Weights of a small CTC audio transcriber: norm layernorm.
Rows from block 4, named by matrix and row number. Rows with one number belong to one neuron. Each number is 500 + 50 x the weight over its row's rms, rounded and kept within 0 to 999. All counts start at 0. Numbers have three digits each. After the name is the row's rms in percent of the matrix's.
# fc1: MLP up (model.blocks.4.mlp.fc1.weight, 480x160), inputs 108-159
# fc2: MLP down (model.blocks.4.mlp.fc2.weight, 160x480, transposed), outputs 108-159
fc1.163 106:550513522503427450457483507364478501471453397545488476418470490448386517476486416504453462482414506474428512513415458506461545506480454440468492436482534480
fc1.164 122:567460521468458456506517492428555458428427468457479413443469474447442511522447506464500488419428429436554394393448417516479507510517526530381597454471447448
fc1.165 112:481440513534496584449479478561509553515425449478510388462503501442492506539499452430474564517500474474479476497460491484470409484386506437585440442456487487
fc1.166 091:401476581518513458595489503504524525447486435456554610471473498469575529539541518532622440543536529524468500573471492503452506480572457540483478540448574517
fc1.167 113:494451494467511515507429391570422424501502405500487544466482492402409516468584503436477493472550464472439448542450419571508516471460473491448473476492444508
fc1.168 096:534488521518547509501541514463509477524416538435462526537396526532619574469501569519392468568477471449513448544443454510543453505495497641347513514434534597
fc1.169 094:545467519520485533532556485467569436536528444449528496521534490499467510511567398440463522514485591555544466549471416557501471527487501536389480470541487514
fc1.170 103:434395483511460509434490504504503475553412574466465419475555508465532410560573503380491482454473519460535521476465474433446519530520506454439483483529426521
fc1.171 096:528504473484518460508477457522393460567472498456450532524427433486499440474438567596475443446444481523478409456419537474426409457381458494547517546530510500
fc1.172 093:554484495507602543513518531454519564488484489517535476463537418462593640459472481503460496545509490468536630440462537545519471457530472529520659537503498452
fc1.173 092:561472564554488469418460556438468476475414432532570467513455470571398404498425507482535474448433512556468524506468443503487546485563490470433517506511480486
fc1.174 098:593442504525443471487538399518494482498432520528388485544416449478587513494450440450597549552476514546439552479514523439531502522442470550483635516484549384
fc1.175 100:549492474450471535475436468584444537503455447469580586473444488566450448547492489520469470537457466405511543380475531408502505557422426410484524414482505498
fc1.176 096:542544452507479482455395427553484480464540518568512499477541472415460401464482513546523403529589628438563570495522472554529494528553424486506459470495433484
fc1.177 093:448420452481469442430451572434489453455507497555512472505489585478427451535463529524516510552495510434544468514458393492523480486494480493519479515560583511
fc1.178 097:484422526482466382520572359571463530477437501467515500559509549481532525418470517503547478446449413532502432525411507426495565448484515422417418543498567476
fc1.179 098:546523549481416497440495475475495454456469424475470515532484430477503457420426543548426486541463431504522534490509438503417479516497563544525418504524456461
fc1.180 097:448548508551497463532545520499609499417570445482454562501522478501551536552528512483458498471504494497555544506488463481518485527515469423472488471514494449
fc1.181 133:503427401469478481499437424427527413555485413493465410495462416515516463465481584444526388495399437447495428371415460516524531482403508502479549415522546430
fc1.182 095:576479467510494452472572427486522484470495472513466410495491473591535553500552526446442466520533429491534501427548557476432535560505549555533451599518508470
fc1.183 110:561421472455445479423499499587510500546469498486545446408472470522460543494512533422537534427478484468480512589487427426524507498486552379420595445439487461
fc1.184 095:531463498395545435549551518502486527522551435453443474517511465485558498511483523398647473399642530515491616515456561459496456537502485497483526516514446493
fc1.185 104:501549479545497456458540442644624453511504511514570553511536536517562492493514553503523525462395476551522465536563543428436427534495489467496468480503506481
fc1.186 101:468476520513524480526525440561490475505404469476431540423513555552594572536646517534486545516512520452481494499424431424558570546533461522486486488616545543
fc1.187 089:542558509386463447504536506533472404549466389456436576513411461396455428456489433467492422533500393558540462527458536466492539490539522494501518445491496427
fc1.188 089:500446361426534421554401571518537384524510532521377464496518493505398488485523504540533562552534551540424493532498463548498369486535491546450478431478397518
fc1.189 096:566455580519469428556617546468510464418444597501432424545453508467519487458527460496426535449482475412483532397541515463556506494434448429520529508561548429
fc1.190 089:434472457608497558504548495556619490525498474514481547490496479386514464526486479496493457552543460522518456570496509543509466489580517583518514465593469508
fc1.191 086:473461430560444548540358536556543556535580512455539465426484494471489520417510488490499478492572448498407553485526431535390508421519469463561591480524504549
fc1.192 103:566518547518489416451449528495380489454496506521416524458536514462482591508571459546498494530423562479396577426492498396413515464441520514431526551544421473
fc1.193 093:479480444464546465481519519524523376500515483481538520431413489478456530485553490516474455511470546587498409487521474503497469536437464450384531439553497544
fc1.194 088:514591479440435480470458513443437509541623497510516444556537521508404552498569487525548458404494498485537492455489522463485520457507545431477473437465342492
fc1.195 103:435490551513559465491516467432476518581457535450489432560528589437521490480469508464429522530485527520470456560501564471541494580520536544566432511474485461
fc1.196 095:454485529472550505491576471582510473555491465467559507496517518535511437534610558556529598565559523530461504461476494491460545490575532395489459504521556452
fc1.197 095:488515460512486489507477522430413484521439539567521559586466476454540584462439496440432451449446516429606549480431473460469458441536562510550475527483633470
fc1.198 092:481521520478548602544396542432449533455481509476506532533521477512488536515502563441552527559590445458490591516490476424497528487500409616485462520495523541
fc1.199 094:505441493397561591371476551439530471416593483526456524577415498460499516500501582535453443490540539541444508448470449480451533496487558494568466470473545448
fc1.200 089:495612497474553435576557468574550462521486430505446511543476601505523538515531522536502499486483469480572473471507570469456535603431411588500468598460471511
fc1.201 097:562595487431483477462474494412417537517500535534438520548533530451458392524502458490461442456491496500492518534479495484439494498445459458418419472454448529
fc1.202 084:516430421497524537426494431502534491495613471492452434446432482440520457446472391498478491463487463467479490462473551423484567424437533551476512485486472447
fc1.203 090:465455488421573426510563510540515532487416548424494560572515516415417519506498526440439504462549508567585546507509502586481521392518471536460540423416460566
fc1.204 098:458494444551454582477533400520460524514493518484496559438483474528464443467520482490552519478565485440475487459528468519550572435449496506535469552504500462
fc1.205 108:486452541521493541512558423495539495579508532537462462515401451453617442455480453420506554443551522543518401536549546422528581469423458453492424559516525528
fc1.206 146:478466483544498497477445411468488460534501580478484443499536557522556491452508522491546547504485539347558542506498507413501433518543436563438545449467456512
fc1.207 095:535403502531464445465512500537547510586394583536525461481504527446498507488481539459451519493504487599502508554502477429532435486498551506483477574517525408
fc1.208 097:483515561595514480492567514481520493498595530527454537521503501440538546455551536477486570668462575430542432384501498562431556488579445521461544515546540497
fc1.209 095:491546485483584525441532520561444437518426450536474511504492523454529539421456502465464576515392479539513504475603451417503390510342517485499429441490478630
fc1.210 087:613541437465423446537438477474501517493482525536479441583558526469577406529573550426460577421488426504461515534473516474522510548580476567505493522474578410
fc1.211 094:527576382529477506447540490521514370492519494466520472556428445468468375468545506497552437506431454473493531448501514477487441484466555496514540505433460520
fc1.212 113:507433486560512577506464482514551462458525404512612537403548409449521476431532537485515468542537498491430498413417473414503505509568463450459577457552467511
fc1.213 093:475576522507462332459514506485444487555531494531401558539507460481487571467467431549499610464468529522538385443491476495402499564507544573451498403508492457
fc1.214 104:518449515433501499496535516413472490543468481438419520447352444500523510428533473419481539459489552469552526456466458573532512513481537557540510508501486553
fc1.215 097:567559515545473513449487420474456417595562558490540557451549465501460496406481467489514464522612498497525501518531499481426417478374506439563469454512458514
fc1.216 096:438437543435490501462464532502509496545548547490515549492403498494551550608582487483467452490495521531517502491520474568520499473461419441541544457544440469
fc1.217 122:575497521471558489475477479487476492428476426483447559471491510446542456557463526498445500494451528552400461446450325422472502589518463493496411378477519448
fc1.218 090:497397507475474604498496593509581536527420548468376417507538550571517583497569467542391539540511531459418452511447478516455516446524402495549555545541545489
fc1.219 091:478513494503445533413413517456440465522501471444498504472639538387513482484467481507568471471457479467433563504480479584539469596514531441544461500484598410
fc1.220 097:552541499476450472506524528503496413449456532514580370522360466506501497476445599576550503552420460519515430542469506499483464423526444526465509557505436434
fc1.221 118:522532480588432395564501431528447431485530540520532513515431395376510463469536522446490475441525525504415425421402443508518499529479460425506507434551465435
fc1.222 094:518512455600509479498472586476507521444488442509470529558491512451492508536498489434535582526473467515559539532487406521410572424518469498533563412520580519
fc1.223 109:431529446544482416437539531423487429458535497443433523505544540497475548432482470490442537385491591538440418450484464450490538502497508504559490520562531404
fc1.224 112:424527458508439498497507407475544575475495518524503472459504473549511517512490511464558433450400504507579441494454553503504525496575472485463469467448489491
fc1.225 102:493477450486505491481373525455517520485443541436414575498488459439535414508416597433415508480505445460446472537537473508460525456437415383458560497475598447
fc1.226 086:476548503499531505409367571518456431573446563519513515536516535413556528420497494458525467468536540545449492501423442432537558453589502460526482475446550485
fc1.227 094:494589405524442568463514517506486486491556428413415493382504396560483459448480488461446472526497530385414518563473416411471518460503466570483467476528547557
fc1.228 092:540439504490625568476561524505561497480526535495496406514594442460545494458502497470558494489528403451590587438498491462476501552413474536432448438513503517
fc1.229 094:526476502590416473524524466499454513500479484419496423496525509492539437554494382457448560531507449485434462441395352506517454464439475542571489518515557476
fc1.230 110:486510375405513494429457473496482401489486443495367427440531496516484545486459477485447555462477513542450462530605523498443455524445487454537487430440488477
fc1.231 097:559478609440495491454473540501480493541460536549517586521589526449501518487477590527629527505569525404457492453524555553553554480592523500632481542502523529
fc1.232 100:491497478522603536492462403587505512446602419515485397437456449438420494516490540449405411535627528479473443486488550530492520494560494493478485538532501502
fc1.233 092:508451573488534548525491425588574452477497509533546503500564432439526479459492552375575450546469440500511541459546506567480480456549511515452508563470481537
fc1.234 132:514618452415455509354500440479462513499545489387430497447440475420428518523444536495482518427433454492447456507478441508497505461523501436446486495503475437
fc1.235 094:522504564497552568419539544481493550435566574469419515516496552601505515526387514427504502517464468458540480534495480408456461643607420532504409408459532523
fc1.236 096:479543493528448420419567394491474490418535557476513511521491546489516510492499530436442530479508551594457483490453549495537495547533540472520457567519501454
fc1.237 087:526468484459493577488469458422427552549538520520567483554481528515560475511569463518506541542499390474451489327443540469492550519565448490464543526506461517
fc1.238 146:525566522454423526535457484399463501397526491482534492527487501416522501496552424495458540494551368480526543399506466434572463551399436518506452527542523476
fc1.239 090:472497514505458478479612578494536484433584475471497490500552490551529550512494548478534507401519514533529501480505458414510589493484553462539532627491499480
fc1.240 106:423505472509400612477439503516551493454507454499440430494464521445503439455489381505541508499412487530445420530427567519424425550526473428484486478427364511
fc1.241 134:573478470490477468483468411519460471465322452469416468460450454452474448435512489453575584447430509425409559497426452466453474534405521499445486467474423491
fc1.242 089:442362526524519496481465444492567466471595519488556496530467510440420466436489472478465484500450466502523518563503426533527382469480455610477516569453451510
fc1.243 097:530508545551462498502523557482418519473437492489502417453463366461446524467582432455504535480555494527526544498521500493473539473524527420504453504526505480
fc1.244 103:409451468436527523527419521481594496367461489508503483493480525439435612573476447450550531482481445521448468502435473507526400513544511496491411461469525508
fc1.245 101:455460526413445454502568442485512537469478431556465489531409541590515467508532500562494537557518482487499463433453585484524373445434442567535455444467490525
fc1.246 085:514424498582549472495497438542530548467413511558519437518496577429544485514480463597416472479460517462437424603559537384418461575573374572565553530579443493
fc1.247 098:409475472410450461450470457491487501427503593525509507488406471456457509402423408418439488577508462434522500411452469566449504433533525447524533457413500470
fc1.248 094:527418477523483511439521522492545393598526577510406535413581544532574528452515467457508537423487516503482503593460482491446565474436450506488480526448463374
fc1.249 088:475583560504537478399519530489541496430534536563524496551489409454510495493513487615439525484573513482508567507529504451412414451543478403516490469485495468
fc1.250 099:436512402545505504517529466491549546573529491455504501491524560511499497469467483534557485476470550540533460552467555510487453436571437468484541559559573540
fc1.251 102:490501468547453430525597465470461486539474510599489529420446502544551464530484458521518485561548429493536395532426442439490506484430516360454438512567550536
fc1.252 100:503482505521557438484509502518442503470545417498529469536471547468497474416412558555481500499421438448507492528515547390469399529510497438502506516533430436
fc1.253 107:559468572531594510573470523464462466426464465564508511396565530507548501476543532499541488501510529500516567531506450518528517464575498498546489555493501504
fc1.254 102:417528489425494403498458471547537540557513579547535584496551499514472543481573506525467601502638494535491508545521533504477571422536404531486516498517536539
fc1.255 098:598530482478441429463443577486542581445560419498507467478527472417546481523506447450515523497494484515485508481514384476489537516483418510528420573636546471
fc1.256 090:585510482619450465504446517617533473376542499402527540521566425426477461536457593498524545514542489481534496503473453392569554454485525437462484504432550372
fc1.257 100:533514581402471499491609561482517507465508498497498584561464450398410539556491570478534472485524509483581500532476470470534520556495543541514495479486508607
fc1.258 127:512485446496490530472419547416516455418431449431470532539512491502455508453423467521538417426541456422383423471537459564469528556482522493386521455503452472
fc1.259 100:427446491531535473433499536401438410497509530519537467508504439585544492526492513535531500501598532467411453468501487358549437496428495514570478494448567503
fc1.260 099:426600543479538538507486401432462425407491518419470524439476511556437503482481450476501499535510556481479423492458440441576525535518485474512479564525482495
fc1.261 112:377502477519478526581493523457446475475477384528523501401468423457492544424516441424506575512441604548505473454447424489503527557458502443451490479471470366
fc1.262 108:516499524397507441487502485543473446426483474541444534452462502522486485452496556583501562499424515443526527494410388465511484529453504500481510540471541541
fc1.263 095:429449462503513529567468436483615522509503502467472519544445503568516520525561500528563567551498546495556501566584485496443534571532506540504501563523564448
fc1.264 097:543383553366428495438502515506534499614480576521589519566544497533474482473513544484467508555475539552526485503509498536592495581568428550472494577494469502
fc1.265 133:526499491570477382458452456529442431469493504488511438510413514482477521392473563493478483553446407445474510568448532542440496576414551463492494456474488519
fc1.266 106:527520539484494441493506460550465530514422424478588490509502546456468510581402558548569446448526509564426482460620389515468548466432443542472463422451529532
fc1.267 104:517449490523479513484578561505549399463513493488502541468577494530569545547457493514541493474483518601537491501496499613553499594534488527505557455534624525
fc1.268 093:461569459524537492479418503513422480534525449448572422506487433483470557463503500464448492509546517559523439509511433500541576518476424502377520433564468414
fc1.269 095:468414459472527475510463426546578482495470514450510478562481480473548480607598484563567462544454496437495487540533468524507572403578506494484489479538532499
fc1.270 096:543433453427531470509475540465533489499462542493490489505452528472426572495484523468535419551543568442513578501474508473437498443505483544533384639466424515
fc1.271 094:480484528574535506477479527520429556457489491447506445457547369482442447493524463430454525608446520488382553549491454554500509455502430508543435473506522554
fc1.272 101:530456436488428400541517499498519560475508480548432539508433546470515446449478492495479431547458501443568424413510467497499458544473532515413440547511505508
fc1.273 091:462535483520518568475548503536501419493523437624474535509523545575432487491532484506437632454486470544467523485444512428553437560474495523489496522510487498
fc1.274 096:531574521488507465523413444485506431461439404444581501501588505475490517580485364497491460429511438466498454494529411445525490495472510411475492500469491390
fc1.275 092:511548544525443460500465555432465513466454595506484535411603493517482451443558502502401466631455509441565554564335501470504438485501464469456535602559502503
fc1.276 099:429507520480543510560480517445448535505513519524469506424542515509509442452520580505605486568515549477515493504390542455489490562463454535516508480467454559
fc1.277 084:420547550533497536502574475570590501544488561501516475440449551526482500581475560568449397561533492561473522527504560503470523492581431524469580520460505500
fc1.278 093:498457526513588500472546501616492493511377514588572449478579507461398463490517499491509515488467507469495463496527451437531518473555484546467440527477493491
fc1.279 093:509445433548540576470482425466429477452485424570577478502472477556502555567528524473485576455450459436424534465447443422572361430476496572480557481473533491
fc2.163 097:492492519567476393533501477582484482472530553522510530503547524453456438472555514551478525512621495488550494524443423496504469389613566494422480536458425473
fc2.164 117:464482464488535352545464555523529455508471542475486507559452550454575536497448466470462448486470501492568498491526540495543427425490488575511435551561517489
fc2.165 107:422544541449522491527613536498476493417495508503459580461530444536496587496452478377539474479499442519583468474490500379561491504548501561488479537457443466
fc2.166 094:553495423503484460448524400452466516500593637571507515477545503417416518559526466505399504550500448554453467535489469534459487445592545553554489496439461521
fc2.167 105:465477508521494529540469508454417459531507469597521466562580555566512477489501424473459408501525513509559445592490418556568392403563507455633526551544533514
fc2.168 094:460403584498542558493439515465432450505574524573538553451530543461416511529567513535526527543581541565438504429501537547467582490522553469547481498512495489
fc2.169 101:534488530489442493516548461590456611494507601480548544449539430484576507508495493492535473501485530405514574479559560505441501513476430514638493647427492460
fc2.170 112:417526437496475574527472520605471478537434560529399455507475507471481440460516449510524456477568521577455400441570614507533461549548575492444491467473485441
fc2.171 093:478550499493479517492513613373572509559475529459477488405578498450526503501514483380540471458535402488531458491428487440424536463481486486456503443482461562
fc2.172 089:530533446563439491488510516622474430532482461455574462544474616523489465506524586485566585469473462539493447621534451423536516546423516487559404554459470521
fc2.173 099:489576505444451564528547549493497563536468552543463434546450498484543580530517482582410481434561449373511479493461547517550486462457533559524522574632463581
fc2.174 089:490473563422470517481480644501465502428496448426517507480550511432466449524561575544502527476536489486503425498459468478461551563592608490603374457502452526
fc2.175 100:419497464625494474602537436410551570537538530516597404534485451519480498475571481527466583463492538534497503523488549562562374566500567494479463452428576476
fc2.176 087:485484476501464543563584560523526520490411460507518473557447478578520557583544474428579584507488450609509427501517531501490538416447545481472504498524545605
fc2.177 088:591509487541546573551569512489520623487538581538459531562576453548491432470536468541492451446468484575476601573419574553481567508568517516431503430373476488
fc2.178 100:451555395442532558551511484411467485445456541471500560490536523438441463453521462560452618458447642502486572462461516565378394521425499538635505508514506375
fc2.179 095:435573549510523550540487492445404513541411513517468501418484507425525530501510486429492492438625548451451467468503592496606476394478490482437453552438529610
fc2.180 096:604418434472516554528472488570445551626512477487516425534501452464556481484527506557481515546513538473487528562477530503512471500436520508480554475449489536
fc2.181 123:410487523420513511453505447452430483508564565512555457480513506453540449507510455553554375565509467495554398538517564469531518424483519527551484532545599546
fc2.182 099:416559502547527467490625442610527484526545443492505567529505514507490451481497392589567529555539507582491533515507492607565499438564505429457518449522402403
fc2.183 105:419569473498544498504462475495473497477540496536530579470582474579564548484460419502448531498483418507584417510490523344402437489478555491504524468452444509
fc2.184 088:473459528636510528431469468558565442483484529576577511420509533571432501443493501595428548587401478529482423510488528468487523507469505553470463417499522527
fc2.185 093:508445547474511588558476566435380552486536493555464504523489496484435536509521445503514515518540501487545494473392427625580562500530542544535543515508482564
fc2.186 101:542499427442402540582433461542522471442571519502482551550473546520391505537462530485425561484509489560575440574502551551500427486561579423466505555461459439
fc2.187 088:482406551566503505483550483427503539447517556504616445508573537509458611517540554480480518565437594496448580476528528539556506404449479530534432511548493570
fc2.188 101:498554517478507539554491481489465578435542533492472565536478537506511527520538538511451455462545579529576491560485539613552492381483537518514505510440543422
fc2.189 099:543488410416405528426438513468468472533517435518480558460512485530487458519439529434494532475524569436386440570461520507373490473524505504400517475493421433
fc2.190 091:561583469334499428520439500461472454550496571503511500480508500505546495541473496461512485497541507422539606449643484486497540498486547401415453472522503470
fc2.191 093:482495576374519504482489497464409377451463469497463533486465588579426458498395500479568531520519562553555500474383524453516601537555507559467412473430467503
fc2.192 094:490482439591515514639560499527608535518551476589481507561469594525548421518455468455504603557542494535596372517594477557477401557513529499508531461464540489
fc2.193 094:484581446506604554603544473503440459444485478437501480499512472493589488548414544532589503443494531513540514547491456541489559507582570539558506518549523525
fc2.194 098:369450567537487492447568439455564526456394529481476539597406503488536485566559422585444515560494396443535500509484493503475524497518520532517453520549496574
fc2.195 096:594460478467445667492489539474539472456475414573414555439456396502530504450543450519507501483532486518505476423550481496420450387454476531500604423483510547
fc2.196 106:451473536529425467475472493507407492517489572571549504519555410483578488506483409535500506460542496492511465477514501494530535445580521602509525503517462578
fc2.197 093:540421482528478511514586470572557556423530474436500403416506597597437492567539562410528521420551516552518445462584550557518488508570398483481552543467447525
fc2.198 089:450473404458398452499557405556535590584496517544515528471484521512535558412510421544512491482503562575483408444479519502546493541503580393479529478443473508
fc2.199 091:518460491587525450573502564490405480475510462569495394544563523454522501468435514394486544513458516445589466534477559524561486516469479531474443524479515440
fc2.200 096:406437507529498464414449557450593400471567582469477507334477449467525444483418446399518511455457566455501536555456533547394443453550457445485566525505494474
fc2.201 089:479477522481434536422508547565534480495473494507495485534374532486505567439433506526513432407528487492517452508401440484523557429545486521524521408451486450
fc2.202 096:497614522519535491625609546470442539464483510537575570498531446560561549539431492529574446547457502598537470537502558505481444473537523464532484554521507604
fc2.203 100:445531572573435534518495467519483450477586522559599475411514498512617505422522507487547491516498509436391476451509497450488526616522486528497393530543531430
fc2.204 105:614443521513537550514518557455458495462480466460478375535517446397542470512522473488475459554552556538471598459371519649437539513547508466487539455477450532
fc2.205 089:445524464509462420489379598515444451442508489429541540558535541438346522553536555534467464529482466512479536530468456543489481523563497535543635467481420512
fc2.206 146:494457462482529512454568491474399530418484568488516414502551513513665549396411451502499550588402498528527465480488478454517479540451499533527527451432516496
fc2.207 094:447505546492526537559548555450368491530545456508496486558428437536505530464558466485494535521495522424557548429469517595465581534480479438455486481506506585
fc2.208 097:488445557498602459515443568495488425559516560496454435476548444542470450538488382606467511460520469517489650558545523478571393534419535519573434596530529509
fc2.209 091:442483519440538506453513476454551516380563537550458441516453554534464422471417536583459503573543555436458482423454457528433552524504494513371590545494550328
fc2.210 092:445503524458555629463520523482535426442519521464499612509502469484472571484448432556496443575526489487441539427546584557470574446490509487458483448563517583
fc2.211 107:507499514500469501569477423526534552541460528551518478563455490503463556552466494495558566464510473423441623557499499473430539483498491509595515468516429513
fc2.212 111:433456572405487425475486522544497467410474486462496609546541493425442560565501465576483496533569524486543470489546528532544551395611448529563523481518483446
fc2.213 097:525448565544465627480501523443517503554438471472574444500455524515559386598542549486482369527437535516464599529556572519629392445538464463517480573540497562
fc2.214 101:489528525543449553535459432489479587569490584608434482524569521462537583571562450515526481543494470582496461514504540426366496472591416583474492479469446484
fc2.215 087:421399487512521386449529522440591650402428429487468497546443499475546458535401581496484495463456517522452511491446500543578557473552478566488490561459539543
fc2.216 090:580537472512529492528567504582531460512453462490500535534602494521455420428427552535487551548499485499475502497535520439499524498520528496502480572450556522
fc2.217 130:445488554418524491485439443550398530422580568557452485516488545467534446540471477461530485547503503511522599535515462483465598635460488491532508449504443489
fc2.218 089:550596482621535438452528468542399493525540501485589548475424404496500543476476441468555390523511494569498546438581552565507438484448552505446515429570466512
fc2.219 104:515589500436504462537488517572481546508520491465524503428503521572466530513511533539517529595458549502520517490509458469480474422496499444454610498577430562
fc2.220 088:483464523503573564522501477471499585582502444463442529499592469447485420528515484425469505481512562504441571514513475476562586623501474484496538511444500508
fc2.221 119:465527498426485449485594457438524505434537603502458473532428507484608553577421508502530493459418461501471517525481552574470494473497522621508485480451550498
fc2.222 091:518486574492514473501513497503453483548556472537519576335497456577542483476555524553458534503549545456573527569524579510553459463587561416492461483519430573
fc2.223 102:498436527452460582515574514479524543505444438546582441451464478508507422627548501465549444519528420527510563602542477483554433581471508513389362470452503513
fc2.224 089:488455542493578572480483638504430478484450490436548517513487562482526464473492425534433550546539457460457559541554424480483508501495528517510484515577526558
fc2.225 100:553522592479508461452539505555538462517546446466517480470556449534463453479537528419551462467509490475510490479497476471555566490582455545580475434492463458
fc2.226 088:550526539594511491550611424488564479423537418476509533477488451471476512478520458622507496601515428510520518494507548551449502503488523495477411466403497461
fc2.227 093:425457603469510474559476538509500597478409494511510524590483533434482489584483609485509537407536426494491525409519532560517466508501598427545488446441599559
fc2.228 083:499646539471406443572475484489400503465549523517536556522465480502467521508568535583464497547519630571454456534469432459533554407529491507519595538477524449
fc2.229 085:513489442446466405453523554475493456420515483544490587515503443483456556463522528456503522528531491561515423531547586508509554549430539474424462573479419482
fc2.230 098:403498452552522506441527471488503461509561631524502563387447493529582525532558505512450547540491522547551497515450462479443467416494461479512544535533520485
fc2.231 090:515568410546482451551566422547520532457542489505513438500483496542497439545498469540424480484474526634534517547431443541517388543496527472429557569560468499
fc2.232 087:596539549519505507541561485537448507503352552434532556500500558470568527485541468509543507437399531446510508534487463521554520545503444527543529497445531516
fc2.233 103:488393514570449364446506458463393515498521539497462504501453453453481467617484450475407494514509532409526509512492528459530426570584536569502409441441522526
fc2.234 125:416597479543423498375574460613578454463521529456418533607548443424498506478547482513469434557477623533551514538566526469448540475505418486473500430409500537
fc2.235 095:505446561542553511506449518587439487499408490506540524487495469449555463507449510562589465484533583550533502459519554513515565486418551453497498477527532479
fc2.236 092:538436509604533532530350490520461524541527416467564521412478524526500551453489463623545522562505441475504500462443403573428527407539491500434538505553445510
fc2.237 095:428598545475473482509513518646522555543594509498462505438486441512531459451476472507498403524508538537599406596553532489487432505566524580544489518489495506
fc2.238 159:501537570396507586518532484437427535460617516530381561595509487503500504480535434548467484553634391492446468462446488409558499575479488510515540512460519528
fc2.239 088:522521462556504499496446391483436527471513508493453525510426409502514517469519555526421467495455479473514450531500444553587495481424535529492530430569433525
fc2.240 087:583460510467512355480554489444546528476488525463525502535517423507493543529469482544383464549458460548542554493542510458585496487368480512538598518545596454
fc2.241 109:490519470377502480533521515442438490553462522482449463554538463443569571537422488544534546575529501527530487542572534439484519503564519498554485426429340503
fc2.242 100:556525575453489503475468421480494519549473475459468577418542536621566475559488498455458528486555541434498456455490515477385590526573444435411583468479476464
fc2.243 095:516513471479560541575437502507506449468560505456435476470492516522442531561369479523512472514496517551519525484454490552566452548438434604413510545539458477
fc2.244 094:526440562580585502536479494548486555498459459531469550481482497522504378429467610549485551490510514423543504487425450467522426540457431506485597567549555402
fc2.245 096:453643421577497411450533557502438522529524511493511507501585457505526583446450544442573449461511523498562484549578518541461552503479493481515560577577551419
fc2.246 092:477582464465456473586542466465503495472642510531482544529472556588472498520526533503510514467542487521526586420501460610523546389426565466477566549535530519
fc2.247 100:534565510454450489443561510505549541505578604560485493531457504507465549453500417476506459578419507500447481568551458459567419532524391561434508487546447558
fc2.248 085:490603534510524500544478504480524639439465446474533483544433493458505479509487579474506421479571463480471484408527532530534461537506505450562477483541526654
fc2.249 100:534443544468543554509507473530499535533566502520458499446522591518454463386540491472529430561490508457460446453485433463481461544499582500401436534559533496
fc2.250 094:564439582416586450483478494506406408471529451555487539517447464530569549545519511469493461495574480505468547471517463480498542588515584529544446439444424489
fc2.251 106:436564552561476489458540429519540470564525544525581577484432543532515601516535521478560511486496506490546423595505531519399475454423558480497505519470561395
fc2.252 118:476502482478495525486458440508507504494448587474484518407518400518459527495620486485487553456538522537524471431458464602519616470519458499438473445467562552
fc2.253 093:465540414520487594431579479549528555625581584477486483640456522486462525546450474552431515529518522545479452450480525452490556534522557544523566456494553469
fc2.254 103:583472529538485570481572500515481467427460439445454373537490559483535437528417508493512411467435530399516486478481454481503405554521569487568514498495447422
fc2.255 097:395538499501503563478574557429495451554491561571444439528512504503466494536522479505555501593539458542466463552496496489396572501411564505411561418555485565
fc2.256 094:534501623466488519503542559396513537553521472459498522564488601506491564534486464475546413536493446555509535501600509598413493507517455506554505523468410604
fc2.257 092:540469455525541502457432406502522542527559512405478457452553498530579498476512515528487504507535445578454533527486456512530443445491484464531515448565476443
fc2.258 140:443487523519559474439455495402413514488400483533520558554372553531569541504431421576452538515486477510558539538572453525529452526515487551519469481523539598
fc2.259 099:587502485517516517486480498512514483453540498433451479516564482415484550544381449423492543479451580535538534478534521524522505473501479509477466455494457466
fc2.260 102:378584533476543568414499480556469493574498574559451440470500453532487561476499612501429507473475574453559502483552565501499498412460534491484571493626449506
fc2.261 090:483448471432531463366450431440564522509460563545492510566464510502523426428501560516526441501549441448471508515425574416531468460465459549563453523497539573
fc2.262 094:487553498512525468511483546558417548518507466505518595552549487434463579518478386500463433539501537541517461462580556533534595529523397507525605508519429450
fc2.263 100:546567565548514456419500582579421426509472525505552480472506507459472593443435544449503486435513447498502599457412497457551504446471472510519454479459462608
fc2.264 101:498643400649574510567499529525464507479574449568403517496471481490484550529506528578544451465490463462460505505469491442402486444399539484578483436494558534
fc2.265 127:395474506543522425486536491520430465500590559470525533497409492528473544578444538603414445598460558439489441568491488514522507485508425444507498421440394528
fc2.266 101:474416490521522587525510493532497503569431441473456511555435472392506509521429492451545454526570504446484491445575544522482487534538449384493463490449411465
fc2.267 101:421502519554498501550477454514490522576517482568446465462430498511502474441503543520542628488466502455489524400555423430421463453467480541475476501446400532
fc2.268 100:494445559536478477619561455577508551439508451490491546481441542441498385577459475493522418451442471425536585469525477532518452535540581552514491671461452649
fc2.269 094:582553476468484528535531525529418462476538546492473495471488467485443480422409526444483500451500462566448507414501584452487444514438465541551530480507478449
fc2.270 101:452507459663448457492479487566503470578579479535566464491481475583547497447458506439502503544503436473554532500526468443490572393478459495510539447517418426
fc2.271 107:497516506444572604523513596497504436535508491546526471420492527535583432422504476536515506481527535546456440523456636518539497492505513393501490464536516527
fc2.272 096:493537459540391456546465537570493500653555484462535475569530573451530534452579526537445474451521547607459537569586544406449386486581518457574563444501418427
fc2.273 096:488525472490494442502526559487481575556486570432546491468496408537585458496550405543480441559481572542503476397563423529497488554449482494535504495501521550
fc2.274 091:505520577425481555563421528394440555547451490439432541471477482540498563424460543512487487462556475514461474502397573536499524569519445524439521516498594556
fc2.275 094:409435484476559577464555465573562530512555376447487451597372476504561559559447519462653512444478583553438559473582471479419529524578413466494491474401505474
fc2.276 094:581530484554525442458476450471484445442394505417589548541482531554536541431506535524452479489535491532479553511589461512504464362547490494469587467562514554
fc2.277 094:519427484479473465562473566539452510468528553535545564513450425542522504558466493457485587553438474455490448463490422424542516571446464525585503503487584454
fc2.278 089:489546523585426558527449455422575510505639499498504425573428465586549494521571557445462497569507463507601524528527466550441490509479508495552500485487481488
fc2.279 096:515620447474420474465504456483518576510550505456558534414510544510512563551502462440572385524497487592509518561458505481534572460497513488467464510493483491